config = dict(
    train_examples=15625,
    moe_every=1,
    expert_mlp_ratio=0.5,
    batch_size=64,
)
Rows from block 6 of a small CTC audio transcriber, named by matrix and row number. Rows with one number belong to one neuron. Each number is 50 + 12 x the weight over its row's rms, rounded and kept within 0 to 99. All counts start at 0.
After each neuron's rows are labels from the 100 clips, of 14976, where the neuron reaches its highest value: "strongest on" is what is common among them. Only what is clearly more common there than usual is listed. The data: read English sentences (LibriTTS-R).
# fc1: first MLP up (model.blocks.6.ff1.fc1.weight, 512x128), inputs 0-63
# fc2: first MLP down (model.blocks.6.ff1.fc2.weight, 128x512, transposed), outputs 0-63

fc1.498:48 68 67 36 55 45 55 45 47 47 59 33 65 61 46 48 70 33 73 32 48 70 59 66 60 38 58 54 38 57 43 53 48 55 80 32 54 59 51 57 53 46 44 63 48 42 59 47 66 37 61 35 59 41 42 48 31 45 53 68 80 53 35 69
fc2.498:46 43 74 49 38 32 45 71 58 55 39 48 47 69 51 49 68 19 58 54 45 71 59 64 50 36 50 62 45 48 62 37 49 62 59 35 53 55 34 59 38 62 31 38 35 38 49 25 66 13 53 53 44 60 60 53 50 48 53 38 55 46 68 43
strongest on: the word "was"; the word "you"

fc1.222:52 34 37 37 36 42 51 45 57 37 58 50 57 56 51 50 60 46 46 44 39 62 40 50 45 52 39 33 57 72 12 51 55 23 39 41 48 55 46 53 52 48 66 53 38 55 49 58 61 52 55 47 32 44 53 63 30 56 55 42 44 36 34 42
fc2.222:47 57 44 49 60 55 40 61 28 67 53 36 62 44 41 43 50 50 54 64 66 49 34 65 31 52 47 57 31 40 64 51 38 49 64 55 59 47 30 40 64 60 39 59 55 44 34 49 71 54 52 40 24 58 60 60 49 54 61 66 81 45 46 77
strongest on: the word "not"

fc1.167:57 38 41 44 61 38 71 42 33 42 35 55 58 56 42 67 57 70 47 39 56 61 64 54 57 36 25 67 55 68 46 42 55 45 37 57 41 44 60 49 68 55 61 36 34 64 62 36 46 29 43 57 58 64 26 63 54 23 57 67 70 61 59 50
fc2.167:52 52 63 34 44 63 66 55 37 58 52 65 57 61 70 40 54 46 50 44 49 36 59 41 56 30 76 58 44 45 43 41 64 58 43 39 49 73 15 34 36 62 61 42 62 44 49 38 56 56 67 43 62 43 73 28 49 73 43 52 50 45 20 45
strongest on: the word "of"

fc1.234:55 57 24 42 43 59 42 36 57 56 39 43 56 56 59 60 45 53 31 37 45 55 40 66 53 38 26 27 50 57 49 54 48 31 76 19 48 31 45 60 47 44 40 56 49 37 53 37 48 68 35 36 46 45 14 54 57 56 48 69 50 52 37 54
fc2.234:63 60 58 48 78 53 55 64 27 59 63 52 22 34 49 62 57 54 58 34 27 52 46 52 53 62 61 64 42 44 68 45 42 39 59 44 42 56 51 53 47 34 56 67 56 41 26 62 54 58 46 51 51 67 53 48 47 66 78 34 57 50 48 72
strongest on: the word "who"; the word "had"

fc1.52:44 45 25 47 54 34 63 43 58 26 40 66 62 51 65 51 65 44 41 36 49 48 54 45 72 38 56 39 45 48 45 33 56 54 25 53 39 41 54 44 41 25 37 54 39 43 65 51 38 42 51 47 41 56 42 72 64 61 53 56 31 68 66 49
fc2.52:55 46 62 34 70 54 47 53 44 48 61 69 40 47 48 56 56 38 61 73 43 62 51 57 44 65 60 46 68 44 84 25 47 57 60 56 46 59 68 58 24 69 40 41 56 52 60 52 47 72 41 62 48 56 51 54 23 48 26 51 35 70 42 43
strongest on: the word "the"

fc1.366:57 62 49 73 56 66 50 73 39 69 39 67 59 53 54 65 33 51 57 53 60 45 59 42 46 75 38 49 24 66 66 60 28 56 54 41 52 60 32 43 52 44 42 47 36 51 63 46 45 46 43 50 42 29 49 39 63 50 57 54 49 40 31 59
fc2.366:50 66 50 40 25 32 62 36 45 39 44 58 54 72 61 46 65 51 45 28 23 61 42 54 49 40 47 39 36 38 45 51 45 64 33 37 35 48 66 41 40 55 61 30 48 37 38 65 60 53 79 35 45 41 40 40 54 47 45 53 37 41 54 33
strongest on: the word "not"

fc1.174:46 43 43 41 53 21 37 56 57 49 53 40 48 29 52 49 39 56 52 63 42 43 56 51 45 54 45 52 40 44 40 73 55 41 52 46 49 60 65 36 56 38 39 50 75 49 54 64 46 35 68 31 40 39 31 62 51 57 43 30 53 64 47 47
fc2.174:41 32 52 73 55 40 21 36 71 60 54 69 63 53 49 80 51 67 55 30 49 48 41 56 62 43 44 36 59 48 38 54 75 66 23 58 53 66 53 42 32 43 42 46 37 66 62 71 73 72 48 54 67 44 52 38 55 41 43 48 48 47 70 54
strongest on: the word "not"

fc1.57:65 47 54 62 45 52 58 56 59 41 34 80 68 45 37 40 64 51 48 62 46 40 42 40 55 62 26 37 57 66 33 35 59 54 40 42 53 53 57 31 49 40 51 54 85 33 52 58 43 45 71 39 42 44 35 53 69 63 55 61 35 55 40 45
fc2.57:37 49 33 52 53 43 70 56 35 34 51 33 60 68 42 57 64 49 18 26 38 49 54 56 47 51 60 50 72 54 42 46 43 47 55 60 47 57 17 49 30 60 31 52 50 40 69 35 62 52 50 30 38 62 64 52 45 37 49 47 56 52 56 55
strongest on: the word "of"

fc1.313:49 53 24 33 56 38 43 61 69 39 24 56 46 60 46 58 66 35 40 34 57 59 32 58 45 41 37 49 41 45 48 40 60 34 74 46 38 47 52 33 56 33 48 80 33 57 43 52 46 41 33 43 60 43 43 48 40 56 65 40 55 59 45 48
fc2.313:49 60 74 23 47 39 46 71 45 60 56 47 47 43 24 33 49 27 29 20 62 26 69 70 41 33 54 43 54 51 72 54 42 53 40 58 63 34 75 46 57 56 56 61 51 45 56 55 29 27 58 55 55 59 52 47 46 38 40 48 56 50 48 66
strongest on: the word "who"

fc1.444:56 55 45 59 20 42 43 37 51 41 36 57 56 31 66 38 54 31 51 70 61 56 55 69 52 53 46 49 55 70 63 61 55 28 57 69 57 70 36 40 50 50 48 43 45 36 29 28 42 59 52 36 28 46 52 51 50 54 48 47 50 58 50 38
fc2.444:48 55 53 46 39 52 63 36 52 51 40 54 78 39 34 57 40 39 55 33 53 44 42 30 69 44 54 60 51 41 48 45 53 33 58 28 64 37 46 63 65 28 26 60 64 60 44 54 46 52 36 58 36 48 37 43 70 32 41 71 51 44 43 39
strongest on: the word "the"

fc1.30:66 42 33 38 34 45 26 41 62 51 70 51 52 32 49 40 61 74 51 52 59 44 44 39 68 49 47 42 57 44 50 31 44 42 38 51 45 34 60 69 61 50 49 50 63 44 76 33 36 49 21 73 59 39 47 62 68 69 52 51 57 38 46 44
fc2.30:58 29 50 53 52 51 49 41 63 48 32 64 42 31 28 46 59 63 26 31 39 42 48 64 58 62 59 55 40 58 63 29 56 28 65 62 49 30 34 50 46 60 55 80 44 54 54 34 48 35 48 55 33 31 54 47 41 42 60 29 77 69 58 63
strongest on: the word "the"

fc1.399:35 67 40 65 46 61 36 41 61 41 38 54 46 51 61 55 57 40 64 65 50 33 59 34 63 53 68 46 60 44 44 40 44 78 27 43 41 38 70 33 50 56 41 45 32 44 50 40 79 44 69 42 53 51 53 38 41 76 53 68 49 49 37 49
fc2.399:47 57 42 46 57 57 44 45 41 59 50 57 53 47 51 75 56 61 74 50 63 64 55 40 40 51 52 38 44 44 35 46 45 35 65 49 37 44 58 49 44 33 32 54 44 58 61 81 55 54 50 32 46 61 63 35 35 41 61 32 48 53 50 59
strongest on: the word "not"

fc1.496:46 52 27 43 72 40 38 57 62 57 55 49 52 53 48 44 54 32 46 47 45 57 35 46 47 35 64 59 58 57 42 47 49 53 63 40 42 46 53 67 43 52 52 27 22 64 70 39 49 53 39 61 63 52 59 41 45 44 65 42 58 47 40 53
fc2.496:57 49 53 21 57 44 46 44 32 80 39 49 35 56 43 59 40 71 49 62 63 43 53 53 51 43 61 33 55 61 58 49 49 59 72 46 35 61 41 31 57 43 56 23 29 47 55 25 52 68 45 52 31 46 32 57 58 38 25 39 52 71 50 37
strongest on: the word "he"; the word "his"; the word "said"

fc1.298:46 34 59 40 43 62 41 55 62 53 55 44 48 40 47 51 49 45 63 60 59 25 49 70 58 34 49 29 23 53 41 54 66 54 37 46 47 44 36 53 50 56 64 55 45 43 35 44 53 47 34 55 38 35 52 65 66 59 62 35 47 51 38 41
fc2.298:42 32 46 50 42 57 56 43 38 32 66 27 46 34 65 58 43 49 22 59 36 66 40 27 56 46 42 40 49 49 44 59 31 47 57 54 41 42 70 13 41 68 60 39 61 66 58 65 57 47 52 66 40 31 52 35 51 39 75 52 48 46 57 44
strongest on: the word "of"

fc1.247:51 50 23 26 47 65 42 59 61 50 51 45 25 56 64 56 76 34 10 47 59 27 72 64 34 44 53 65 33 60 49 39 50 33 45 35 39 61 43 50 59 47 31 68 21 60 57 34 39 46 57 74 67 57 49 43 48 60 47 54 57 50 41 63
fc2.247:59 43 52 36 32 68 57 64 56 44 44 53 53 52 52 53 42 67 50 67 40 32 56 66 49 44 42 48 52 75 51 69 52 54 45 44 38 57 50 55 39 44 42 43 49 55 52 33 39 42 35 54 69 28 53 83 26 33 53 41 48 68 68 75
strongest on: the word "he"; the word "his"

fc1.499:59 24 58 53 37 45 53 60 32 57 50 54 56 59 60 48 45 45 68 50 57 67 36 49 50 49 59 41 52 37 36 56 60 55 65 35 58 62 57 62 48 41 47 43 70 52 42 66 38 30 39 55 48 62 26 57 50 58 41 61 42 51 24 28
fc2.499:29 76 40 50 50 56 62 64 43 48 61 42 54 48 39 68 53 36 41 34 46 50 39 65 43 52 39 44 57 63 60 46 48 54 54 41 69 53 23 49 62 52 40 69 25 46 59 45 43 38 61 78 48 29 60 45 22 55 47 68 55 44 56 30
strongest on: the word "which"

fc1.64:46 48 45 40 29 42 57 28 56 45 54 60 66 56 64 44 51 39 57 34 36 77 33 47 41 66 62 47 63 40 64 39 43 52 79 55 30 53 50 51 44 65 26 68 49 54 46 37 63 46 55 45 47 34 64 55 47 57 61 43 55 53 47 43
fc2.64:50 64 51 60 50 62 52 34 46 50 55 83 56 39 49 57 54 50 74 47 87 61 49 35 44 51 38 31 41 38 47 65 47 54 41 54 52 30 69 44 47 37 57 68 35 68 41 67 61 47 58 74 48 51 46 24 37 41 29 42 58 56 53 30
strongest on: the word "not"

fc1.249:59 54 48 36 22 45 48 35 46 67 61 45 67 48 50 44 39 41 43 35 54 32 54 31 42 45 69 56 58 56 69 62 58 72 36 72 35 31 51 56 58 45 38 60 76 14 62 28 58 37 57 74 34 60 38 59 61 45 46 51 42 46 38 59
fc2.249:59 51 37 44 64 40 38 69 62 40 53 63 43 54 22 13 66 57 47 59 71 57 62 48 31 49 51 51 44 45 52 52 48 55 61 47 30 53 48 46 52 51 52 37 42 41 26 52 49 69 37 42 42 67 67 47 39 33 53 45 55 34 42 54
strongest on: the word "was"; the word "at"

fc1.375:58 61 22 51 44 31 40 34 55 33 49 60 51 65 57 52 48 37 38 54 39 49 56 32 38 48 35 52 77 53 51 52 29 60 49 65 62 52 28 63 61 36 57 64 70 62 65 43 71 59 47 55 45 47 45 55 28 51 65 42 56 49 60 63
fc2.375:51 62 42 69 69 41 25 65 38 61 77 52 52 36 40 38 59 50 53 41 48 31 36 71 53 62 46 65 51 48 47 41 56 53 35 39 42 44 51 31 23 39 72 49 43 36 65 38 57 52 45 57 54 47 43 57 28 60 53 29 29 78 60 50
strongest on: the word "of"

fc1.246:41 29 34 51 61 53 46 55 52 32 42 28 48 71 25 39 54 64 44 38 40 62 69 48 47 39 44 63 60 36 44 49 54 52 60 35 41 47 84 43 73 61 50 35 26 62 50 33 71 47 52 76 48 34 47 40 36 58 51 62 54 37 59 62
fc2.246:70 55 37 63 74 67 56 61 39 35 34 53 42 45 25 57 39 49 55 50 65 27 56 34 51 41 59 30 51 79 21 53 54 40 40 50 35 27 52 28 56 44 43 38 65 40 44 53 38 58 65 49 64 48 47 34 47 37 28 54 30 52 64 64
strongest on: the word "he"

fc1.309:44 57 58 46 66 44 44 62 74 64 60 45 49 54 77 55 57 63 43 48 69 33 54 56 68 49 67 48 45 45 52 60 51 47 52 63 37 44 45 51 55 58 36 58 56 56 59 51 51 44 68 82 42 26 38 56 68 52 29 56 53 67 59 34
fc2.309:44 61 41 49 50 42 47 60 38 47 75 72 64 40 37 44 48 53 72 66 42 58 60 36 56 41 32 42 50 49 30 28 66 53 69 60 61 44 39 49 50 75 53 13 44 46 42 46 41 52 60 53 54 59 43 51 45 56 62 60 70 75 46 48
strongest on: the word "was"

fc1.335:61 56 33 51 83 27 34 64 60 49 67 44 53 26 41 43 69 41 40 55 65 56 59 61 23 48 56 57 59 46 45 47 46 37 40 33 35 64 48 43 38 59 55 45 50 43 32 29 93 53 55 44 53 33 45 47 51 47 60 37 49 53 39 37
fc2.335:33 28 45 38 35 59 49 61 45 61 64 44 59 44 45 56 67 32 50 60 51 31 42 54 56 41 49 54 51 46 46 42 45 69 52 39 73 75 41 60 33 42 63 55 61 43 66 50 46 75 43 27 50 21 60 63 41 45 54 52 55 61 39 36
strongest on: the word "of"; the word "the"; voice: male