{"mlp_ratio": 4, "max_precond_dim": 1536, "lr_schedule": "step"}
Rows from block 4 of a small CTC audio transcriber, named by matrix and row number. Rows with one number belong to one neuron. Each number is 500 + 50 x the weight over its row's rms, rounded and kept within 0 to 999. All counts start at 0. Numbers have three digits each. After the name is the row's rms in percent of the matrix's.
After each neuron's rows are labels from the 100 clips, of 14976, where the neuron reaches its highest value: "loudest band" is the band of the loudest frequency at the time of the peak. Only what is clearly more common there than usual is listed. The data: read English sentences (LibriTTS-R). In brackets: how many of the 100.
# fc1: first MLP up (model.blocks.4.ff1.fc1.weight, 512x128), inputs 64-127
# fc2: first MLP down (model.blocks.4.ff1.fc2.weight, 128x512, transposed), outputs 64-127

fc1.462 102:610541479476480480561437451440429522485529489451436553495548533523481514555397487462482478500519537612524515430518495482484532585496569491513497466447438444509439574505417401394466498535561420
fc2.462 101:483500457474522560538439426506522448501512496415525474464492512419481517447483559441525484536533546593517486394375528502578496573524471508519541476484452529550442512507524495439530534516537407
loudest band: 2000 to 4000 Hz (30)

fc1.141 094:521503563486466555478488504506490533523446415533475481424605522544513521533572526452517528464408460564531476507527494559520559476529495457441578458545465493496525504505448509526655565438530614
fc2.141 097:526477533551483530584500537483531512547521519588508403465436491595428539590493513504542516485531494543540419529531503475454526517505557538524448514449483429521448459576528611481465520367462472
loudest band: 2000 to 4000 Hz (53); 4000 to 8000 Hz (31)

fc1.200 105:560580451549494504451432418482586477482524514591434539503601515522494566460536500488561458505537482507480577500507500541541507419479476545540560498563466502501527468516482558480491498329547494
fc2.200 115:481413509551549476442532498525621487494531530560477494518538497530489560626529449495569553578550543516489467602526456547515469481478611557410407524501590513544454521495518513537485454531546446
loudest band: 2000 to 4000 Hz (72)

fc1.434 085:523475480478521460506514479522479510428504419552519472492517460474418513519452516487484506480606523472494491497455530553448523569508532481531544520574411473611480557513601482545567544554508420
fc2.434 096:572581518489527480489557455527560602470506492470454452555465500501473405538460461537508462491490489434497608489565489496530519596447490529453441482492523573499452461465403547509458515460545434
loudest band: 2000 to 4000 Hz (26)

fc1.358 087:513541495535445513559506555456457494538572535467505482508507509510531537440397564519531520617465487479458523481508468476603500463513503552513480520543637540544402503492477374444512552453509488
fc2.358 093:469456461501547609494506486521501475492492502510573504465432512479542512531620484449359549490472505486524455504476612403437551556475503456484493557524470513479504514527486543534480351492446439
loudest band: 500 to 1000 Hz (26)

fc1.91 098:538446438521524481493511535465463504527526474431517527441528558486487464526507537503540432491391534597463426519438467546482520507559459548569500566491435444451493575543465426408530477495424547
fc2.91 105:570481578548431456505472489532462513418352548507490479620489531426548537524448578456507591503458519494533479420532504487511522478515489480513464452493548537515477437586477519563504496558510497
loudest band: 4000 to 8000 Hz (84)

fc1.81 090:514463552530410391517515553527532462410542464517531549456472461686470502537501517533468452511456480547462519487424475515505516519457464471495564502436527491416548574488448430505471564426501489
fc2.81 096:400465598543427595499517489408500506504462436413503525523523465522455550523451539401493499482556481543564529508547520457458496430436427509481556516571542574482507551512592637463529518530469463
loudest band: 2000 to 4000 Hz (51); 4000 to 8000 Hz (31)

fc1.452 088:500520525497419430504422539504541518522389495536550496419531587525507593558401428495439508506545396504477508451478402596524507577547473516525513477527420460483533562548483416558496469526472504
fc2.452 089:540548600420538505494478522484499497462411556470412517529515447500505499489502480383516431491429413529417544588546497479469425456538556467528585493552493410494554533557482395495409478467505500
loudest band: 1000 to 2000 Hz (41)

fc1.396 085:513471568622403501504549492486526500571528530527462478476582534597419573462492470509524529489603474523426560533536449560463581563509523445487495511546522509442530479504413428471547541531527481
fc2.396 093:548471531547503547524590541488460499594466434555410449408466377530560485568496634552574511451486595554508499506477550465533509521505531504411550482473544463511491572467439453509509508512455543
loudest band: 2000 to 4000 Hz (64)

fc1.472 106:504484582564576494517445428559520526567494614520559575548577451490460543514576468479421469373552527423412428469533568509533471425562454478463478497565481484498501611597501491533473421490441513
fc2.472 103:534525507515499469519484515481506485458511657472497534435535507351457605531445531527469526472475461491563531515547450573479449519492495478455621527559427479531474448509485441524606615594515367
loudest band: 4000 to 8000 Hz (42)

fc1.405 095:553533395465461520544482454481503539398423474545471521481541494453462473501520472412438506572510575492532494415532499429544491500445395546503574511489551477534412498522432489545504586472497616
fc2.405 097:487507465541508495518455536604563476556586520417634552559478456481589509407556485511517459510445413528558525473468507509408503514471411537547522493554578499539487476537420505518535541481453548
loudest band: 1000 to 2000 Hz (41)

fc1.263 098:492463508546463529523445509472478519536504531464562451583596540489389479507486483425592484450509479532426586466396538507462528525429483495459450561488446558525489604560455455509601558566492506
fc2.263 103:495555507521513485443654512455465511397516507500509525516500549493524575583525533558469499537532521453599431553469537394487499535474544555538487504480533465543498529533576566537464468498520462
loudest band: 4000 to 8000 Hz (37); 1000 to 2000 Hz (32)

fc1.86 095:448543597430408537443478503442468507521413481489481462517587541527428458398556426517429520544491544436435487431533463497546505426499455455459516432474522543457512412488586513501488550398471530
fc2.86 095:524512405555438555539523572487379421556537485477572559583490561523574466404451471472429448494538552607536484464496579527521494499506512471550464522434422533559474625486442481507532536492494428
loudest band: 250 to 500 Hz (44)

fc1.369 081:457521587471502505430564482519566415562492466495567502542515430447581493465475539456471506453502408494503429465432466495546526537539478452477470535589523501451399505524486552523507527469449553
fc2.369 079:587578487496517505440494588507528463568494531493586510476583484453465501529536466578434488508577531491516532468512450496472398444457395478509554532516445544460467504367534484530470558565503459
loudest band: 250 to 500 Hz (53)

fc1.193 094:445514448508500578474434515436561490473465512518485620558532463582539600547518543435489522448535513453512480473551420537519523411525544531527506463592503489535602477619471500515429529479558495
fc2.193 086:465521655550471509507504556542532493515461478557468491502378519453509431490496510516512480501601484510419429528487444508436470439509475473475476463511599523540363562433503503512536511434478578
loudest band: 2000 to 4000 Hz (81)

fc1.399 093:469513557429476448440569548456455582470575447496508452471544550621476506517514482484634450446484514446466491561559513590461561535443492503473502549517514523475470413484469564498571407509435557
fc2.399 093:495430554533506538559557447351446441551459521516405423469520586499471464498473496591456472455462523493474468549474459513475541490594495605536474451590494423560505584521548451537584530556410485
loudest band: 4000 to 8000 Hz (94)

fc1.27 093:506583529497468573531539513535504591483492562562491472502510474497501572455596493501499461481623537536517478411484560521518488506505477408612552543485521497569512407508562529506496535501487465
fc2.27 091:504487543485536509485560558508386386466495462566443518500525439483482535549542491514503463471460564491562553563420423572595550474441508504575496572462460456485501514536464484541504540492475555
loudest band: 1000 to 2000 Hz (28)

fc1.33 092:533485474443515513465469576530546497494485513576521517547461513558498548553543534427477577446565533532297559538385577541501558543551523456445465583445462438482516464544481505408480448545451470
fc2.33 090:583440475488478526546499469494440605566479478467430542564504464462539517508529534510651461520541509475572582452440491511391514529527445520583526440496521442549440512502522487614479493462599560
loudest band: 4000 to 8000 Hz (69)

fc1.80 106:533436463461498606470456476473463492479448498516626462460457416578384545480579421572436478553444419470460483508548548457422436469426501489543557542516559498537465529584469499542491461536613546
fc2.80 111:499575454500489440508486383428479501404573511535519498435484579395508391539556453522545442557527446490548500526499528416500584530571559497550557494516553564388507589523587511436479560502491533
loudest band: 500 to 1000 Hz (44)

fc1.441 111:515578500539572517555532404499502472475462464415460497517472556511554591571450465488549524483626454454475610486441559474437493450463624399522469556511464531539395517572440518473448388491525431
fc2.441 115:556430541546526503464479434511453478432515449421507561523508559474410523461480457476528489524553517527531476525454392544495510470408563547528626552511427520571434565449460478540572476491532523
loudest band: 1000 to 2000 Hz (39)

fc1.501 091:514535382506526456468517538457495396465437511453493517434438577481555492403547407528485543494541504471628515552423496516528482548440603484506555471491551520543466544565429528461471497555587484
fc2.501 090:413489488484521516450468489535471501544563492397491493483491605513480471489459452494474440431598478487542489445533434492447519570554507410507520487457551506524478542562486605648522495561478446
loudest band: 500 to 1000 Hz (33)

fc1.380 105:464520514540460489446514502538484532413527520496458460414514556430559540524538452372460382590576531608536615411619479552522477477447469489511558565562539508543524521498568483523491546455499496
fc2.380 114:613511497490486501483463610454517353627525508460426524504505448508444474506511489538509512423568479459475511489535556517491472462476429495436500587457543428537491506476506439566564470484558477
loudest band: 1000 to 2000 Hz (29)

fc1.198 103:508544611450529462487440495466621502483498509607451491465536516519505487527563435490512527470455422565402582534479499529505512509399565517420540478459652540476364505584443490533530459410545543
fc2.198 096:441428547559489391501558444509429586513494535453616438518497567518442558524576488503512468468474440502507581559448586505480571439440402563426559515466467542527526488481452496480495557495479397
loudest band: 4000 to 8000 Hz (58)

fc1.460 107:487605509471525513526512483414597553494442508594560404477519456451481621466477491441470411514537466557419556476487564496525414463497539423493509543532593535534484473539443414476521579602462490
fc2.460 108:558500439582519417563464488537449453457507493447414496616476497580564528522515441520452500521406458580469412494507395559569491567502454544527484516412529468586490505509448472591384546584470577
loudest band: 250 to 500 Hz (53)

fc1.61 098:488442531486434565503537368406624500499496414445469514513650521464471541437424347489514533575590498543449543507416492436495476468539578450487536600502418513465538579521535481553564462525538479
fc2.61 094:578520556446521402478455521451471554510506494476526594464477468483506461528527407496533461554494480529516464468518551632559544526552449515442470574461458469478472650526575550559441545515521587
loudest band: 1000 to 2000 Hz (42)

fc1.12 102:552465437521493501414532498463530515574569475438533460545540560525407444432542447559482473544530528420503557477560562476528452483509428491553475465524511427491579518515489554440474586502435576
fc2.12 107:585584493468582516546559480407602535495473547486501515556536535579465515421467479530466452571517456516494509462589484561499493506579488512437513461503544487466526481510566490390490468496440536
loudest band: 250 to 500 Hz (70)

fc1.488 107:469490546425456548521510502507523530510439441547508491475527531467475473528519510419474532572408467407486516510450487479560605525438579399517442357554542438512571539509487430379525465545511427
fc2.488 105:517465513516577517397461557597602500527517507490514462481482459571545485446440511556421440329502524562446509567522534565439387447523602540508544582439504517454472464517493485537427483489511506
loudest band: 4000 to 8000 Hz (40)

fc1.112 093:530436514500371447515473474415455445499524502500502646531386443368518492416573460487465478455542475438436477462298458502517470487493466419584521485462543503455476578470502518493506553466554515
fc2.112 094:483533599484433454540615462539487471441551487460431425534485455571419420445572489471455449515631509584562504528494420498482440532500442481543440478422582424451540399493541514522535454538470478
loudest band: 2000 to 4000 Hz (41)

fc1.424 095:506515505516410495546498479516539492465474443472462492510447604479536527595447574572449479502566466479449569486400505409516407555540475633585557538506491492496569467521543463428516601503439491
fc2.424 096:432451482490518507471491448575522476570522529516406481414489537437491474489446417571453519502474489491517491518542434534548508467433529509402428386465491341513498516548555485520504541532576506
loudest band: 2000 to 4000 Hz (69)

fc1.458 107:562515467520467410463518476516489545535492449428571448554483520506480487484387511511557489585559520483594457460627486514546463534457554550464484627531389520526446534467411458475449477452569514
fc2.458 113:552565517517515540447345527475512503517538606419484474497522561560580591503479470502493589528609490519478545521464486546493405447526496378516534514473405529461556542521458411522526493471583454
loudest band: 1000 to 2000 Hz (70)

fc1.422 110:460413474541463508530504502441525568414590494575533490563475538503489555548478518394494470546487549441520507513420524492445507504466521568484499573463426426560530464502416454436451530440546488
fc2.422 102:485433619520576530475456432406543518492550441485461518524427521580507553549531541481530517478562580495427455509422507503501414499461424505469522475443477355531488463547505476464549506548473427
loudest band: 4000 to 8000 Hz (75)

fc1.401 109:509546560477548550464555469382452459472465486532505511442518443499554464504517437599487467614582461478512454496504538519393459468492420468537526503485455476480486622492471578518525478496483442
fc2.401 096:525485447535577480407447545479541562489460481490404507586456494517569530484433495461541478499484615551431471426591592491506518483436527448535571488466404402559500401535562497376507520458454522
loudest band: 250 to 500 Hz (31)

fc1.14 099:449627550486450508464483398463557516628543538473472510502546535534470584424535451500536519506525444460462472555553609468504513454439418506471489503555529654520471562529465522436571424522554531
fc2.14 099:533389494559483534481490479412554402451544432453494438428544478434554446544525544513533510468579523453483526530479369470403560524570467502499489557528610440609541556446414445497512561495491530
loudest band: 2000 to 4000 Hz (37)

fc1.179 096:585432532496468520560517496515457538536494535468619470510547440578523485505518569578436483583632537453545585552502475499526509470495483467491501505467559437451520495545469544501477371464470502
fc2.179 096:496539520553521588376502538554527482457411529457396490551495500540499521572488462486616437464507492457495473472490504520532515477466508468577471475482500480508620507467446457587501502447497497
loudest band: 4000 to 8000 Hz (30)

fc1.443 100:521504509566355505487541454496498452507455427567466512514445415529446492524523507454513517559472484483545447499435504552520487450525454496502474530559507474401562456484508506438569530603548505
fc2.443 097:565470567505542503473448544474585524495522526538485516514589488430466533484577481370536537609561553508524541482491488522557463504369542593487444483430483489662450500413535544459452506451475578
loudest band: 1000 to 2000 Hz (47)

fc1.205 103:533446461534530456596433439412504515550409503474528545429513508560553461426435421453431507567476538469539481548482399520517481512502603439520551472555470516516461562531526527498517491351516520
fc2.205 098:545406535513520602533513503522552481512513389485462537516512473461454384508636417566492612517548542396454489489451526592444484480459509579483460450440534475533458468464490474551449508554556516
loudest band: 2000 to 4000 Hz (27)